Rows from block 8 of the image encoder of a small model that answers yes/no questions on an image's attributes, named by matrix and row number. Rows with one number belong to one neuron. Each number is 500 + 25 x the weight over its row's rms, rounded and kept within 0 to 999. All counts start at 0. Numbers have three digits each. After the name is the row's rms in percent of the matrix's.
After each neuron's rows are labels from the 100 images, of 14976, where the neuron reaches its largest size: "peak at" is the part of the image that holds the peak; "strongest on" is what is common among them. Only what is clearly more common there than usual is listed. The data: photos with spoken descriptions (Open Images, Localized Narratives).
# gate: MLP gate (encoder.blocks.8.mlp.gate.weight, 416x160), inputs 0-159
# fc1: MLP up (encoder.blocks.8.mlp.fc1.weight, 416x160), inputs 0-159
# fc2: MLP down (encoder.blocks.8.mlp.fc2.weight, 160x416, transposed), outputs 0-159

gate.392 100:557500492480508474519564463510513498463493514528525510502499532511442480502488515502511471515531534490485513501502512512495488483560507469468501528515477539509512540519460487494495518487501495516501461472575453524530554527496504505519491463535470515473485504494497534518534503482503511474451488481481508463525492482488514527506492480483542519537511486482503518488536537478506494475473496467498533479485455496466513489512518503506516464457501499470485483442495507518507487449516560
fc1.392 101:471535506517461530501541524550493538515521517524538500519504498454476535502486508539511497519497459465489510471489502501516495479550530469478503513464496472535489443536510508500483526502510524503488482495573482513465475457499479477467483520471492480477468471473498502501533473465518502536535528502540494545498495467543525502471516456490499542523462515521481484480484535491483483515498521492510491530495473503455504503495477456533499482536517479484530509558472502477521477496475509
fc2.392 103:501469521505522486532490486510481541504490538472513448487478494513481495514454467481518507492484492510469505520481475532512502494521528535482485492517534491506522451524524508522512491488503556519460496490506515500490423482521530459517491529512497490491475474530481529478470534497501503520528485492542522531559482482475500503529494486494540529516493512501487506458424511508497471534478517511497503538522482541430506514454461498511473469525540515527477488523502454529509470506502475
peak at: top left
strongest on: text has "trees"

gate.197 102:516454478520500488483461504474492519488485500482457492505499523471505501485551482462528508513521519509495524481496516498532501479512458483537519511501507468545504501460469524498517526500542510534477549468485501521534526541489499487497504547501526497498483475459509495492480525517443482528538490486503466505514482480461486478476508508480488498489475545466527479500493459477483511474502456547470511491500543566537479482491476507497500453532456504515509462480518530474543493512519567
fc1.197 105:514539491501482503494527505463476513423537495500503500508503518523468512515476507510496526499509510518539525518529480535485497453472519497480492499483487491480499500475456538496516490505470510485486505550520481493513466563502484497506497469504558476492490469492494546540478533542504478536558470457505449479487486492502510515510526462516508490496489485471493465505507540489524460524497503517492474474465470542521496515517543517557473523479442510501528546511457488531494472502496485
fc2.197 106:512498506514487506481519502515527544460489531487524500474516494498499449499535451512492427556493489539544537503485479515490526484469523508498512554452510514446476524526479535503545463494489512457527506490458467497498523494544528529472482503481482482524515509523518511480484549492499461507511503484513516532472495496476530463494492529520489522482488479514471516496531522446520478465519503493496474489485492477533528477493575478520472505494456503520464514497484492509507536496499488
peak at: bottom left
strongest on: text has "sky"; text has "trees"; text has "grass"; text has "plants"

gate.380 098:507490541457510487530452511519522462466510531480503495487520514526477501472516502507489483438456500535504483535482502522512492521494475526493508532501515540486501475478472509495525483533458505475526501466492504542543498501489470513515525484532455476490494524504504481509462481553524492503519486475505523478516530539497459478519481507539484539474535508503480529497538511480478520446514550518497481475512523499505509517574457516490475469471456520452524517458499520514497459489520501
fc1.380 103:540483488485441533465504524503492515501497526505499499478505480507546478520470489554511468525520474456483473481473554471488518452522491502545451500502525477541535511498494527494458484465489504481452501527521498480512500495499517473470508460519536533474523502500517500505486469497524515463512539469459464492497503501487493519488527506526553514500460513534506438486469474514503516561529500509512495498491478541485471500488488481498510560508521540501530492462458490506486492528514510
fc2.380 100:455549495521504504493509539499466460537519531466518488472533497518510484471491494524458476492511519508493495518489516464510529468517481521498488484456497512489507505524509516488531551474495495481516484528480490464432496489487491520501471517487516520480498470536517523511503483495521519509535516515526462529476517491494522476453571533523524450532524480460541505455500497458507477472531463527487515486489495496521466499540484547492533531507531481538510496482489484507506454501483437
peak at: bottom right; bottom left
strongest on: text has "trees"; text has "sky"; text has "road"; text has "buildings"

gate.270 146:512520489495514563488473540458543486500500502518524530488500474506554498524459448505476498506546499464461504499546525496481511525530507487503477475496522483460526546476486490473528485513483525448465518516531519485514520516533439501509524523501536533498502472509492470448523493479497521471518504500479478498471496468501510498516468528502497541506523494540510467494517481496511477512482548517515536498467432506464493515502473481507474512459481474475489486525490500569508511509506481
fc1.270 130:477513490494465529503512492478479517480496491502456513524495471492525505536481510537459500517519478490463478509533494472511512517498524502538563477489545520505549504472462457489498533521519466445483501464494476469457511480510479496520453499530519467479478490535511493464534500498454475513492519496516472477473483465526489494506547514531534513533520499500500438528487504503505510557562501509495508510528432478498482497504520477477518515523523527484478525500499525556485503478502523
fc2.270 126:511485489464481522466532476451495521489482513534500488495466458499502497488476500498552496454507515498506487552510486488552501514517524480529503507461517494524531494484442541513480482483470508515505544535498507492487479485505433485478465505505521474480503494504492500486527528452528511482472502501465540487476556504488503596492508473488515520489499502559468516520531479537559483452484511512488499489497485511515525514505521483549475532529523499489492471497480505507515473477499497
peak at: top left; top right
strongest on: text has "trees"; text has "sky"; text has "plants"; text has "grass"

gate.202 081:509481498457499510467463508517521554524505488487496496480503529542512507473436492473511477494512530499496541466515528506482505526463515497510493493515524548504491492506492493475490473500533525451490528470505513566496506476452511509555485526494516456490502491467543484500514514498441521505500492514501524528492517526496476510466495486524466485480482539460556552453481495514475498491524514487455483478499515532518477517529528496527447491503490556496454502535490544482491484501520503
fc1.202 084:515505482506503473537501513521500477490487548511513502542503507524508496520518524522474493481497500507527468537499537529520503485452531489517508482463501497462472486515474531443539495480510424507485479522520481526474498494527487517475515549482484531454521526458494524506465461490458514505500500466495478509504453501499500485532515534480493541479549508498475520524451511543494534542483476508524471468457565506537507479480490493464472485463505496479510531464495471497531507497514512
fc2.202 094:479532499492543477493513545513514532503501499500553516489484503490504533489494519490489475480465495493479514496514488477522486507538470536453444498475470478508488511469478520546511449493476501500477500506513501474554494491505498476489485515472489489470501492516546501495528446493496483468503534510536507459423513545459509485521514502497509459486511489462547471483544542509523502518478504497473533504534518476522501462540476505502470488481530479519468525517505490482555546522538539
peak at: bottom left
strongest on: text has "sky"; text has "grass"

gate.185 053:461516479517547511483534552536505499512502495521443485499493493509517513451540505490495516540514485466538476424516451497466532549518492487444489520515475483483521486494471481518494542547525496491496483480518508510532512483500541507442495471538448498514489452505492534516496522488497513537477473494471490509513509498522472489471534516514485488500501540528523493486512470479510498488549482530532502504490512503518447552514499492467492536495525480513527472526526508524520515510514510
fc1.185 066:555490449521479481503504493484506531526531532475500472504470465488502553542452519523511483469467511531524454506479525484508549492513491509516470515517499512525495508494520532465533519523477494496525507555516456481459517473467492475535492467490522419515461528496510493509511503531472483520483503491496508487524455482501500525516487528514540493505544488505492512522516501552505481495518506490495497491479466459498551461472479488495495561511456502486529512505506543495494478517537506
fc2.185 069:528510490491468505491513512530510542483500487507544495515485459500492546509504481496551520497494532517521479497485514489538491494514451512550519520492498549503445478490539502449524516516519517501513507521491474481443500489504462451506548486496513464502486549520467474543494500499472503506526480506522503494515463483551494498519472463504502550518514518491455506531489507537461488505511496467504488481497449500526555471468481467509471511505444460535505478490493543491475496502515463
peak at: bottom right; bottom left
strongest on: text has "sky"; text has "white"; text has "black"; text has "buildings"

gate.337 078:518518551505478498494518499467495510492471494460443529526493519483487465476530482475465537515523481488480525516475514485506494528523495501539497516527507495481502514518469520500512507448519562489498519494542533500492481456446485528464538508511463499517512500501530511451514472490504517503472516450480516489513525455521499523452502485513455515516482497484532429530465496525500479514469532471510496540527459490466533460478474487472519489521467498528513520534504501530518510513539489
fc1.337 077:532548467516522514512453510548504451483530538485542454508535504485475512473489527511508484502526494463541525510494464479467496529499505499529498501491492513513492502463471484473489494469459522430507512514508517499498519459527547500501494456502495495491489523494503492556504500481504514547470507505503486501551462488472495499538464512471496531458458537495475553470475511485509479513468515499513498514479489496567511510531502501515552548480481516521480484492515489461541500507493481
fc2.337 085:530509480504546500542483506493539471475485520457478487473551477527485531511517519501468484498509518470512503532515474511508515523494505490495523545491513525556467473453474505485520485468504527460505509509523495502497490520502505485514445486473511536525463471468506500492496483500509505475456499522478457504464526528474515486538475540520471529494448505499491515502483514492542458492509558476496470534511506524485507466520543545468524491550500522447457530491508521512450484485507484
peak at: bottom right; bottom left
strongest on: text has "road"; text has "buildings"

gate.408 073:485480421541517488514522524524539471488531501502473487524504484524500519498529525542501527532489503481465502517486469508505504512461554543503499490487477515508508519530511511526494493531493512521479513486451486501521488495489450575500526531521488472487463460477437496476512506520497478468507510522495456452511533525529492469523481479485482501504524487519505554483498471546527504495468471518468488504486493543498470473473475510477505525462500546526515477501484544518498467512473498
fc1.408 083:497500536491445496504530517499450519481499484531483489504521519519510491473493517505517482532485494523484531468533468494463486489508537529492494560519492536518462513484524446494498481496461505551507517467475525474475534503507522530486553456515482466474493482454467495496481515511485536495493496507510538490516528469466489491515494490498514485523442516498523507547490539506483474498474451473520499484497459522551480510458515469480523500458542493504524494493497527553521504472539536
fc2.408 070:481480501534483497525563456503516534481474479493449463474479506476518518462544481519516517514515476460558472487468480495486469462480488438484505490490565535511516554538518468498497508499472491474517478530506534474511509537466513474510482518485487536496550473447515493486505490466531523460518515501501547490487514503481501520523503450488535479543494532501536492498492491493515495501514461496506493474496516490522512532479505492481488486489521507535473496506478509565511494480515520
peak at: bottom right
strongest on: text has "sky"; text has "trees"; text has "water"; text has "buildings"

gate.40 084:485533458492511474513522471529524505562515475466495526536497524524482468508518489549490499491515512578505511480516482487536547516504481485524525477471448500524491527509491485495478488519496512501475454511507501471481509486531510479486464497495471518480449477515498492461514523456483468488537512514487497490517465553535521488483484484519491515455523482437545521483495542457529460513491464513516524507494507499513503502532474512534504519469481474484541490503526552493481473525513487
fc1.40 084:489482499481510488531475524535522501495576490481477489552530533516508495484497495525512492479507477498506476489497553521505585518497472542495493523526486506492476475476506477506496485511493534463554490474494498444430513514512457485481498479484495469483506483500502459476489491492491482535478495486537558475519467506515552524539477435493459524460509503488490530527477455486516486499502501517509491495474512522496515508486473535482485510498501493486543452499537521504519511513519493
fc2.40 091:503499518529480487474517514502494463449477484534489489536477495502490504444469516508463502482489512460524501526452539516511530501496508544460469465522530497457504468470464493508492457547494498495530516447513523467489500467492497524501566473493507488519560525476503503510512553489509488546520485520520512498509495468475516519517476456468462535516478504541461508482453496498517517486491491496491500474500499549474496510455482515508522510509508496494505518535541491499531533550516528
peak at: top right; top left
strongest on: text has "wall"; text has "man"

gate.207 122:467496518547514508484459503557499495481537500526509455504493506465470477503526537448545509479514520511478470487502508487507460511502506451477492528519525526464512500487462499543537454510501522512514475496500472488497479537488474500534483473494483529508525518503478498488514498504539530505511507547496497516500479508513483498486487532478485494507529561454437459515539563490524515491512462513505487494472473453501531502500514500498449490511520530475455471537538486518461496522508471
fc1.207 099:511477495527501521497559463515467522487492533462540484529538495470426466499510481482550494471520490447497486530511485474538489498473496501493510551476486459514489529531471508495448502490504531547496523556537520503503476522484497508533500508513481462500516496520472463511480512517528519470474460528517491525497523480485512575485503487502477520474512524473532521492467469476483455518462525477512479496512540522495461491531481481488506484515512510478515503491529516476501514491515463
fc2.207 112:483526563512475538519528498461507476552509515454506542493483476504464517464515502524480465516470475459530462520471525527508523514503519521494505512501512500521476539479505503542512514490499476486501514496498464467504509481465515472485474559487495494511501502533483539476528458450480515487458509540510508498500478512469473510531530485473549517497495489522490504498536492484519477458487524495473512518538516470479498558491471526485534521466537527498481483469525473496549485453466494
peak at: top left
strongest on: text has "road"

gate.239 129:513507507515488534461464470492522494468494546478456497489549467488524510502477496510510475482497538534521523469460530499494498520515483518552536515496466497504514475495498479470569466487528495465540490482502492504519505518472493509531489499497483502478501521494525485475490502520498500542486542506460514497517492514487479489521485457453506489487537488429487497493470492471508564500486505474479525529533473459520487488538558527509514507468478508542447489510504497550503528456468491
fc1.239 127:533475485510494462503511540490520520489524528455492507521514494544482511508483477462506495480496517484533505482523466555510485494536492453501521521507522552500481531496481507488497477490464467503484444500524470511530506496547518468520492492498473482539501483508482518519460487479478471524522471483538481496459477497538456526499531538504522542485469452514549503524480497503504458555536488504468484494505484476440500517557501516525523503510506531457516488494506484473468501475548514
fc2.239 117:522514529518515546501526460459494530507475484444509501462497507541534539488455482480485474529502466522474484474514464506530494466527531509506485515505497517521501502523503470466462510530515482489508528493518522487548486500456488550508509506480485480508543517484442488503501518489502501483498482481505426506461468475512508523535521510483518516516499482509500532470545456510478518561509473497471490557513485538513551526523486480465486528480515480507488487449539512488499498495477490
peak at: top left
strongest on: text has "trees"; text has "road"

gate.400 079:488474460491496488505481490511514498506512478504487478512499532494451509549518512528503583468519493510537516506455476502485455458476489461518520488511508522485515473526509493531507512498500506521451462490473464545498516510537518460493494497526513534446506511540451492510496488530498548477503493515509494545500540485505486545499494503521487466541519515474512487499535476494503458497471493471488471516487500480531498487467510554521517501457481544471504493487513491493465546459494561
fc1.400 084:551475500522497488500514519499509499468478481540492489499479535498521517501537472481520583489520473482535482488469498488463479502506468491543467465464501544500503475475528475509467492480498493499469469488497466556480549504522505465512528530535499486467484530505530508477517476517482514490469519518506505534503543489530460539519476509507472487488520503503541513464489465482483507527502498519476463469468495514522494531457528529484519537488471535466499468528488500527463503468505561
fc2.400 089:539487533513489484522543518527514523513454500513501490521477512514547492527495437549542494501498485503489501493503519537487503505511508531510490460467464514495517481482531533477512482489505508466515494493513511429486531502505516520536552528510485474484531476472514505500496524524469502546499523539477492492465465489471503496512443481484461469503468569485511474477496518496435477487471513530482521471457524512478494526504502531499501468502507487520524492491493453501539529459462518
peak at: top left
strongest on: text has "color"; text has "white"

gate.301 037:546506509501475508455491525495544474508526502517495500533532501480487485518492496500537468483497506490468481527500483480528471508521521515506497482504513504483466484485485459486470477513460528498528445532516497469516478521476490462516477489498491511507490556497526516491511528492489468507507478504495474502490563524467466511493545532510505545536452445483504546536509518472550507498497476436529549487451463506482546480496528511485514515504527445502517513446479513512487514530519499
fc1.301 040:504492475472520485531512476504530474467474486494514543452491513539503487545501487488494510534477522505476450555490487472495480522539510520535469528509469513444503477500524505505538543469505463527504503541492496525503499497461490512486460487545453517499457462547497502487558486473536477501505514497481488461527498483513504519524483450514514516501507487520532536521497485490507486516482467514433458493520458537495475477520465541518520533479472506527517500495514515506480500485503528
fc2.301 039:523500457485496494505533513537521534480492540477501537493502529505534522478498509506477501510498541500478497542481506461459488534554507500488498551513519511439486509468508513500518536480516495495497532535499515501503518479510482517458479489520508489485507483536474482516484446492503468496528489447496483419487473533492516485480484483509527471506529504514542444503558504516489499507475454481488484484509492462488452522512435521499498506508497523515485507481479556524510563484502498
peak at: top left
strongest on: text has "trees"; text has "road"; text has "grass"

gate.286 105:543498498480499505514500480487547483481536504479494500486559497531499494528497512543505487522472493528476543572512486470462486521527514508509537489489505456500462453493529453475528499473474524486493494529469444453481530499485445524471502485494475504502495495513521459524483467487502528479533481531475541514476512499497494537512468457513500492532497462522463550518487495517494529503480540490466463460535518507496476480509490516517469502506501522500549520480523529515498483469472515
fc1.286 105:514490453541530502506476501514486463512526476552529473438520503482490453544501457496534525525514470497502471459499511480541466493505491518537502512488542505516485502490470487490521539502510535491484515519469477504470494489497476506503548486505508444543502556480491498485462511499522511487490494457524455499517507510488484496506490477485484488548520493536493514477518477539516515521486576495509517489470458464497520467497493501487459554468502491466513491523520556486503543501503504
fc2.286 110:523473519529541553493496470467478461508487479493506435496499473531525530475488492441525538555566496499506481473526492521499518491476526461492496463488472495548494493483487506524498486514518483510549483510485511480523432493498530495549499486506549471527501505491478514492479525498464486501501470493497513455521478522516498527498484526494480494525495532520480485492578466529470517519485509534489528515495486476472487475469494502486461524533467494476511497492506520498492496557516502
peak at: top centre
strongest on: text has "standing"; text has "woman"

gate.323 053:478537495495508487486512508518524511504515456487485465529501476522492479556507507473474515460522532512495498511471496489524533508489513482453525510511479519489501464448474501536497524484526502497498526503488507561531508488497473488516431530443473518497529514491524467541524542507469490511564494501500489514542537468559509480473482472504510508470507485465525474445527502452482471471474472489461492477482488510534495488503545511497509474499497495546531485467513514535502498468512491
fc1.323 057:471526530514529502495530483523538533488497468506509457506505482528492499555474465467482496485510498497482513520503505495525520477487479518492534533522482477503511457472539499510536483501507489500507481493487464515502479495482476465489435483471512514502510481520521464516486531492507480536549489433526468516521529501543526480474510501527527492490512484467537493495531479515475477459472488522451477499482516537457462532477523519517510463492521530548548486498553538473504536497483545
fc2.323 052:505485462458491537432537512518508492529471505485501560525517499484476492457491516540498513473453475539431497526479528501496557508488499514491513476501539495520478509496502493523523529521503488498495451505485502463495504466493546496494486488506525482461523511515461478490482527493526502459503476507458506499491477442564481515508509531490516548493496504467509475515516473542511513528482511452534512512498524526505489530484515480485478499581511471524482503522508475511482507489497503
peak at: top right; top centre
strongest on: text has "sky"; text has "trees"; text has "grass"; text has "plants"

gate.399 103:470445489491515517502475460574524530460513521502505491470519520437499490497511561502507473494480513488513468502554501469540467504534501520513512509523470469495507502493511489511546508496431478515497528485488519520475463476545511543479530502485490558527509477471509468518486493506490541482430513502481502505496509495486497558505503524492482524536479495531490518493523485524559470476499471479484513484531466468508499481491498483480491507507502523508492528507529514485492522538469523
fc1.399 107:517462511497495479478506516523510493478502500468513505501497514465503481501530546525472479500460518504516471519604495464495502505473485473489524526499455480506506483513450455509505504481508485450500510466551489491500493516527508521478484520486525498507502513481476464533511497547495538479494538526478485523514492489500470534498503484530504518480486487512462529510455473479509457511519495502481451562506482482489485499503510480524533502505441515596538500526504511514476528506480516
fc2.399 103:456509488517493490539479497532553510466511538512506498469469502508529513528494492459560474509540509547532481501492482500525486519474487481490529470499540477471514522464536500526482516455484470484523478503468507487497495540499545486486501511509518502558486514493506493468539462457532476493550434513495485482485518501462503510450481506465527487483524479521494481482485513505528473543516489499530562484517504488526529480484510464518510508490538502518470502515473468469538476479499474
peak at: top centre
strongest on: text has "wall"; text has "sitting"; text has "table"; text has "chairs"

gate.317 106:491545537523508507499466538535483484526525498497486498509490469517490494500521542451511456536489503474529528518505526501519504488528488500489480503465530465511518461525494500474518513476521506480529522490492454527557490455482547533486498498474503520515453518546504510533475534525479469488469478445519491447490503514470541482558513462511482545497495441500500492474500484493505471525470479508538524475491494517473486448523491530519473513476533483511521487479515497536472504522520481
fc1.317 113:475494479515453538519488522493508499520513470536504467470475528506512548473518499474494489503503519495491497478481490503458518535440507532519475530485480443493498523501479493546522522486529487518498490530518507500524491489509457512505451483487526504513469531478477462483527517484518466490511495500513508460524464495494510566529526542490530491472484470514479439498537492514495539505523501504426509506498506532545488503524483548501471544473459500485521521485528539484546503476481492
fc2.317 113:526471509504521489516459536514525481523511511504496483497493501503490522480514551506485512551495495468466475459506526508529534486496473493492519459487541481468491480480518527516532523537544482532462519492500494490482482505493522525468490491508525525445499490476523454515511459531524482493454471502488451505540496449491523555491486529470485500521471477493487488512545500517478503465530449524515484478525495548519528495490498526552483470500513459492460532499532486487538541498490455
peak at: top left
strongest on: text has "trees"

gate.315 070:516506515516531470509519494541486506471511503488499479499479530499511460537501494473527501477445474498541494539558477516543442504487522494498449470515515487477515528502509514516532477512528512498489489510514467538511492475486422486514541529471523497500476536542515536472541514515471487515464507520546489497491480520532490511495508488500473496511523485476514511513478469444456498493513531510473496455457504507494501532507549470500457473528488514455517501476545487494499488495472541
fc1.315 080:511488497484514495461555517523473481505547512509565430478518511480499555471482473488504457494490508464534478492529518491481488535529498477546489490502500498455541526507505532505486507518523500490485498458524462509471502476517480503528499504462510519504503493481503510494513470502481483492500493479488468580497491520500488520514520482530478482478489473487514534527512521522441455488550468514493516507477506504494511543480560507485485509469546489525521466501521485513445453486503513
fc2.315 073:475491523454512537488536536449496507516509557482506522495530531510526509474462482499490488512456501506490495441504504553451460492489513488513506479465474492472539497514465509505525498486518476490513461538539464479504516474518497507540525527488495487497491451487514473496511507531528498493505538460497489482470530476507482504462523483546498441480449483491535500498466516512476477490506558525525516485534506499520492543543521516490509496466543472515509510480500495487474495527498551
peak at: top centre
strongest on: text has "wearing"

gate.411 112:511490499471437505488527470510512517458474503501516484544519492465482476502528473487520480460494509498515502498494476484499503507510506503477477549471412534458526505506522522495497507446508534471489495470521502531521470530519481496490535497471437457521515530504526478503565523547501508534552480504491516513485497471510481509497494513496479495483506546490511494537482468432533490500490533520468514552483537499536525491485458482515490510478520520537496513512505499471506488495491493
fc1.411 105:527493499455516477527494535475469512503499450553517526531502536472531494498500498494516522512492501519491534495544512509510527497464481500463481481508519440527526563532543467503481501508479482524492453512486467518450530537451497474502523532497500510531507480483522516507488503478453487508475473514526540480503535518485470490500510489489504462534464502513532523503498502488486500501516525514495510485498427551484503495446522490483529485499543431503513482515498497524541483494471509
fc2.411 097:479458469496504481472506432502432518506541493517482461472522520490503469510470494515465499508503497505486483508474482506455536511515494494501516480495528515520504516484479511489507497466481513509515508493500511518479468524531494578471521512519501451462464506545521503493482486491484534515516491541501547483538496475512504489517516472537521516504456459504479520452534477539499526519502481504472528511501501496540500542470459513533473540522518510468512480499520500492496575526449503
peak at: bottom left
strongest on: text has "road"

gate.309 106:492493493551536485474529512521540508534521512495531472530511509506485457487509459475537468530515468515504511509433495494486485476499486520521535499473519494500469517526493457491477489487515503519485515531575510467576497461517498488478487476501484456509499523485503499510542471516504487553487484529481507502500521490499501515482483486523495570483516485483465544500499533487486476463527494507489496517463510465507487494527479466485469475521500492574469497481490459496516504542523475
fc1.309 114:504465534527470475464458501485505499534496511445504504513492523465556465503509512451446494499523456520501533479491502501535508525498534506489526516496493452516494516524480473502481519472525494518471523522530518491471491529497497520460453494510478434487509511516516537487503499549537512515489519489452513506470450475519510513515472486491502508529508493508502511558522499487476521515485557499486471502472520500538480437483476535504503505538476504469485513512478514549484490470498454
fc2.309 118:503500560477509518455515483482503497532442464538475496476527538547512540519494480452483482518517496514496507463494499479472549495477497498496505441480495517470523495447495490542486498526497492531503521514518487506530553478499521546487450519484486476500463509545452528494515471486547520533517501491520531454498500490524505456528485486526469506471538532478499516521502492504482483514509493514477523533511488500504501479508487531505482481501524475530517475517519481472493495513482418
peak at: bottom right; bottom left
strongest on: text has "road"

gate.136 129:507528467495502506486469544468494494515520462513474479519494534462492509495478469491523498520486479504459508504488512521494469510509452513554515476492489471495511530516480505524532516491515546521498509490498531511538447516504535515482520521516511440502509483480508476491498524454508518506514511551451500490491544484453466509535516510519430510481531522533540459530502550489457506500548477531528508516507523485507490431489489508526503484465464489450518515486495498461486505523517486
fc1.136 113:526528510502466502461506528446527530486489530546495515474496493476475503481475543531525445477545517486449485501507500474492497497529457510446501503486482514520495510495474511520486465554460477519512528462503464516486524492500531476500500537484527524481462522493491518475511508487529465505522563453533494494484494512464509486492534518528518491479503488466496520471472444462536550499484495519515528502491518545496497524514509473522531507489514486533520499479494544531515501503449474
fc2.136 120:491500492501515529476515500501488501539530521526497470524525496520485454475491495508505522465507465522520513548495512486515533464469478553485514532499489469458564490503512498492468461492503501502500501509524455500512482470450532504526538509520524510466543470511501442539496524527461464516486478500485498534479504489507499511507526463471521488533504516532481471446494479478509516466504498566500505489488564533443449487524509493466515493515509515498535510459472511508501472496518517
peak at: bottom right; bottom centre
strongest on: text has "sky"; text has "trees"

gate.25 115:533493508505485543485464503521536483519523485538510524500513532531543490495503512474506490509524510461471493501541480467522506513515508489486530523493464489510468478467491491486506511493465500464485530557495484498487473481514463501464485493506473466522511468492477464477519512498469483486468478479474511531518453503549490524535528566464544538508509538482491496478524450468505432534521490484529503504536471472493506529504529505505512554523484478464506490511512502509511450530538467
fc1.25 124:482538463476519475487494506450472508493505524490506510510492493500511520514546484501535475506481537562519473514486484505508510491514506487525515486513514483527459538506538507483475475506562445514492468505503468488506469504488544463503497510519530497551513497523490492512478495532522497546511478510435511515497474491473496473490514487508450485473475431530480500498489547456484541502491504489509471521511521491485497442498490514463529514461537520520493485523531441533501512477521457
fc2.25 108:475492538479507533502496449524510546506482480472507472530524501498494472518492541500540470484533569471478508530521499516457499497533452480493473495496516494541516496520516468517484491514468515522480465473465528516502480503464505513493526531485495509506522508490465494522479476569542500538524481497531533508480494537467508464511459477508490560535518490476487496495454495502494460509542467509538483479505497533532497491473522471462485461471476488490506508490544491471479488512502543
peak at: top right; top left
strongest on: text has "trees"; text has "plants"; text has "grass"

gate.118 112:498506546453508510507562479450469537503481478532471462490533515469512505548524480472503521492491488511506492540528476468534525476465499505475484527518526475495569556501469491489471538492481484540519480499488505475501496508529504496498494495516482494492522459511514489475518499515508456500519512516478463459499523476456508471507529464538481524541521479522521515439501506491521470511505448454516513493447523496539514512500542507505509499522481502484551484481467525491508502504518507
fc1.118 106:509452490529533482499520516498476530543516512513477538469521482474543524481514551504495503450510483517465510529471488500508508481518514494493505490507514531475515526482534467490486501524496489520502514495498482500505484473481493509528477464501489525524487475493538490482542541524430502504490529496455461536510456562528479524496477487539493491515496506490509477520456539486494466476556465490557511458487487436473542495521524509499492535497441465488498494489517499511511506515538505
fc2.118 104:538486496498493522527464543507484507556503507508475520470549454453484510512488532539503475468512486484518526528489496518490531491508448536509473467510476536506536466491531500497486527490517476529470494505491507491510543459484512480509513491503460501475498484561475519476550495508541499496536521533513482494517530539464505474499493503511507491503530477496509476500504491497463493478496504529516446469504496431491535570542440470514477493508505494471530481484508509508466479467498493
peak at: top right
strongest on: text has "sky"; text has "trees"; text has "buildings"

gate.73 063:537488460515516492513493464531487507493527531506468454471517557492489477528521502502502480527518466495503439456472483508536443512552497533520538492481511464517539483514511474521486484471484494489487531527504493461547494452520504481470481480499472519494521523487509490481500465529484531522522503486496476487477502491509543519521462516534491524489518476462492514504525483511552453486481546513472477543486530509520503517541472481517469536471511474495481528533473504493520470515538483
fc1.73 070:500523498475509518486468538576504473503501494474477520506527522520506510439546569477469475515519492501519553456516515537461515506517499527518489448523497494491506544508498501487527488463468483517479480475508510465469525478483518490523489469488478518529488511540481501508507485488543510526457468452488500508518480524499525464500556492486491520535427480497495480460510514536491505480512481486525527498470530473510479498453478515478512513504514527475513530504509490452523500506511487
fc2.73 065:515506498495502460482474512535523533542504517508467467500506479541512496448510520520474492504538488514492491501558468492451512495529541503528470450487477490492518513491471490533532498447487502531479484493498545516457488478531521476525499480457516461485485503528527498488524473485535504507527472482503466489485466522445544495523483457521482553550504471514519482466473509514486475459494528521516519492531541464522495523488492512531477535510517535477488505512505501489484549484508467
peak at: bottom right; bottom left
strongest on: text has "road"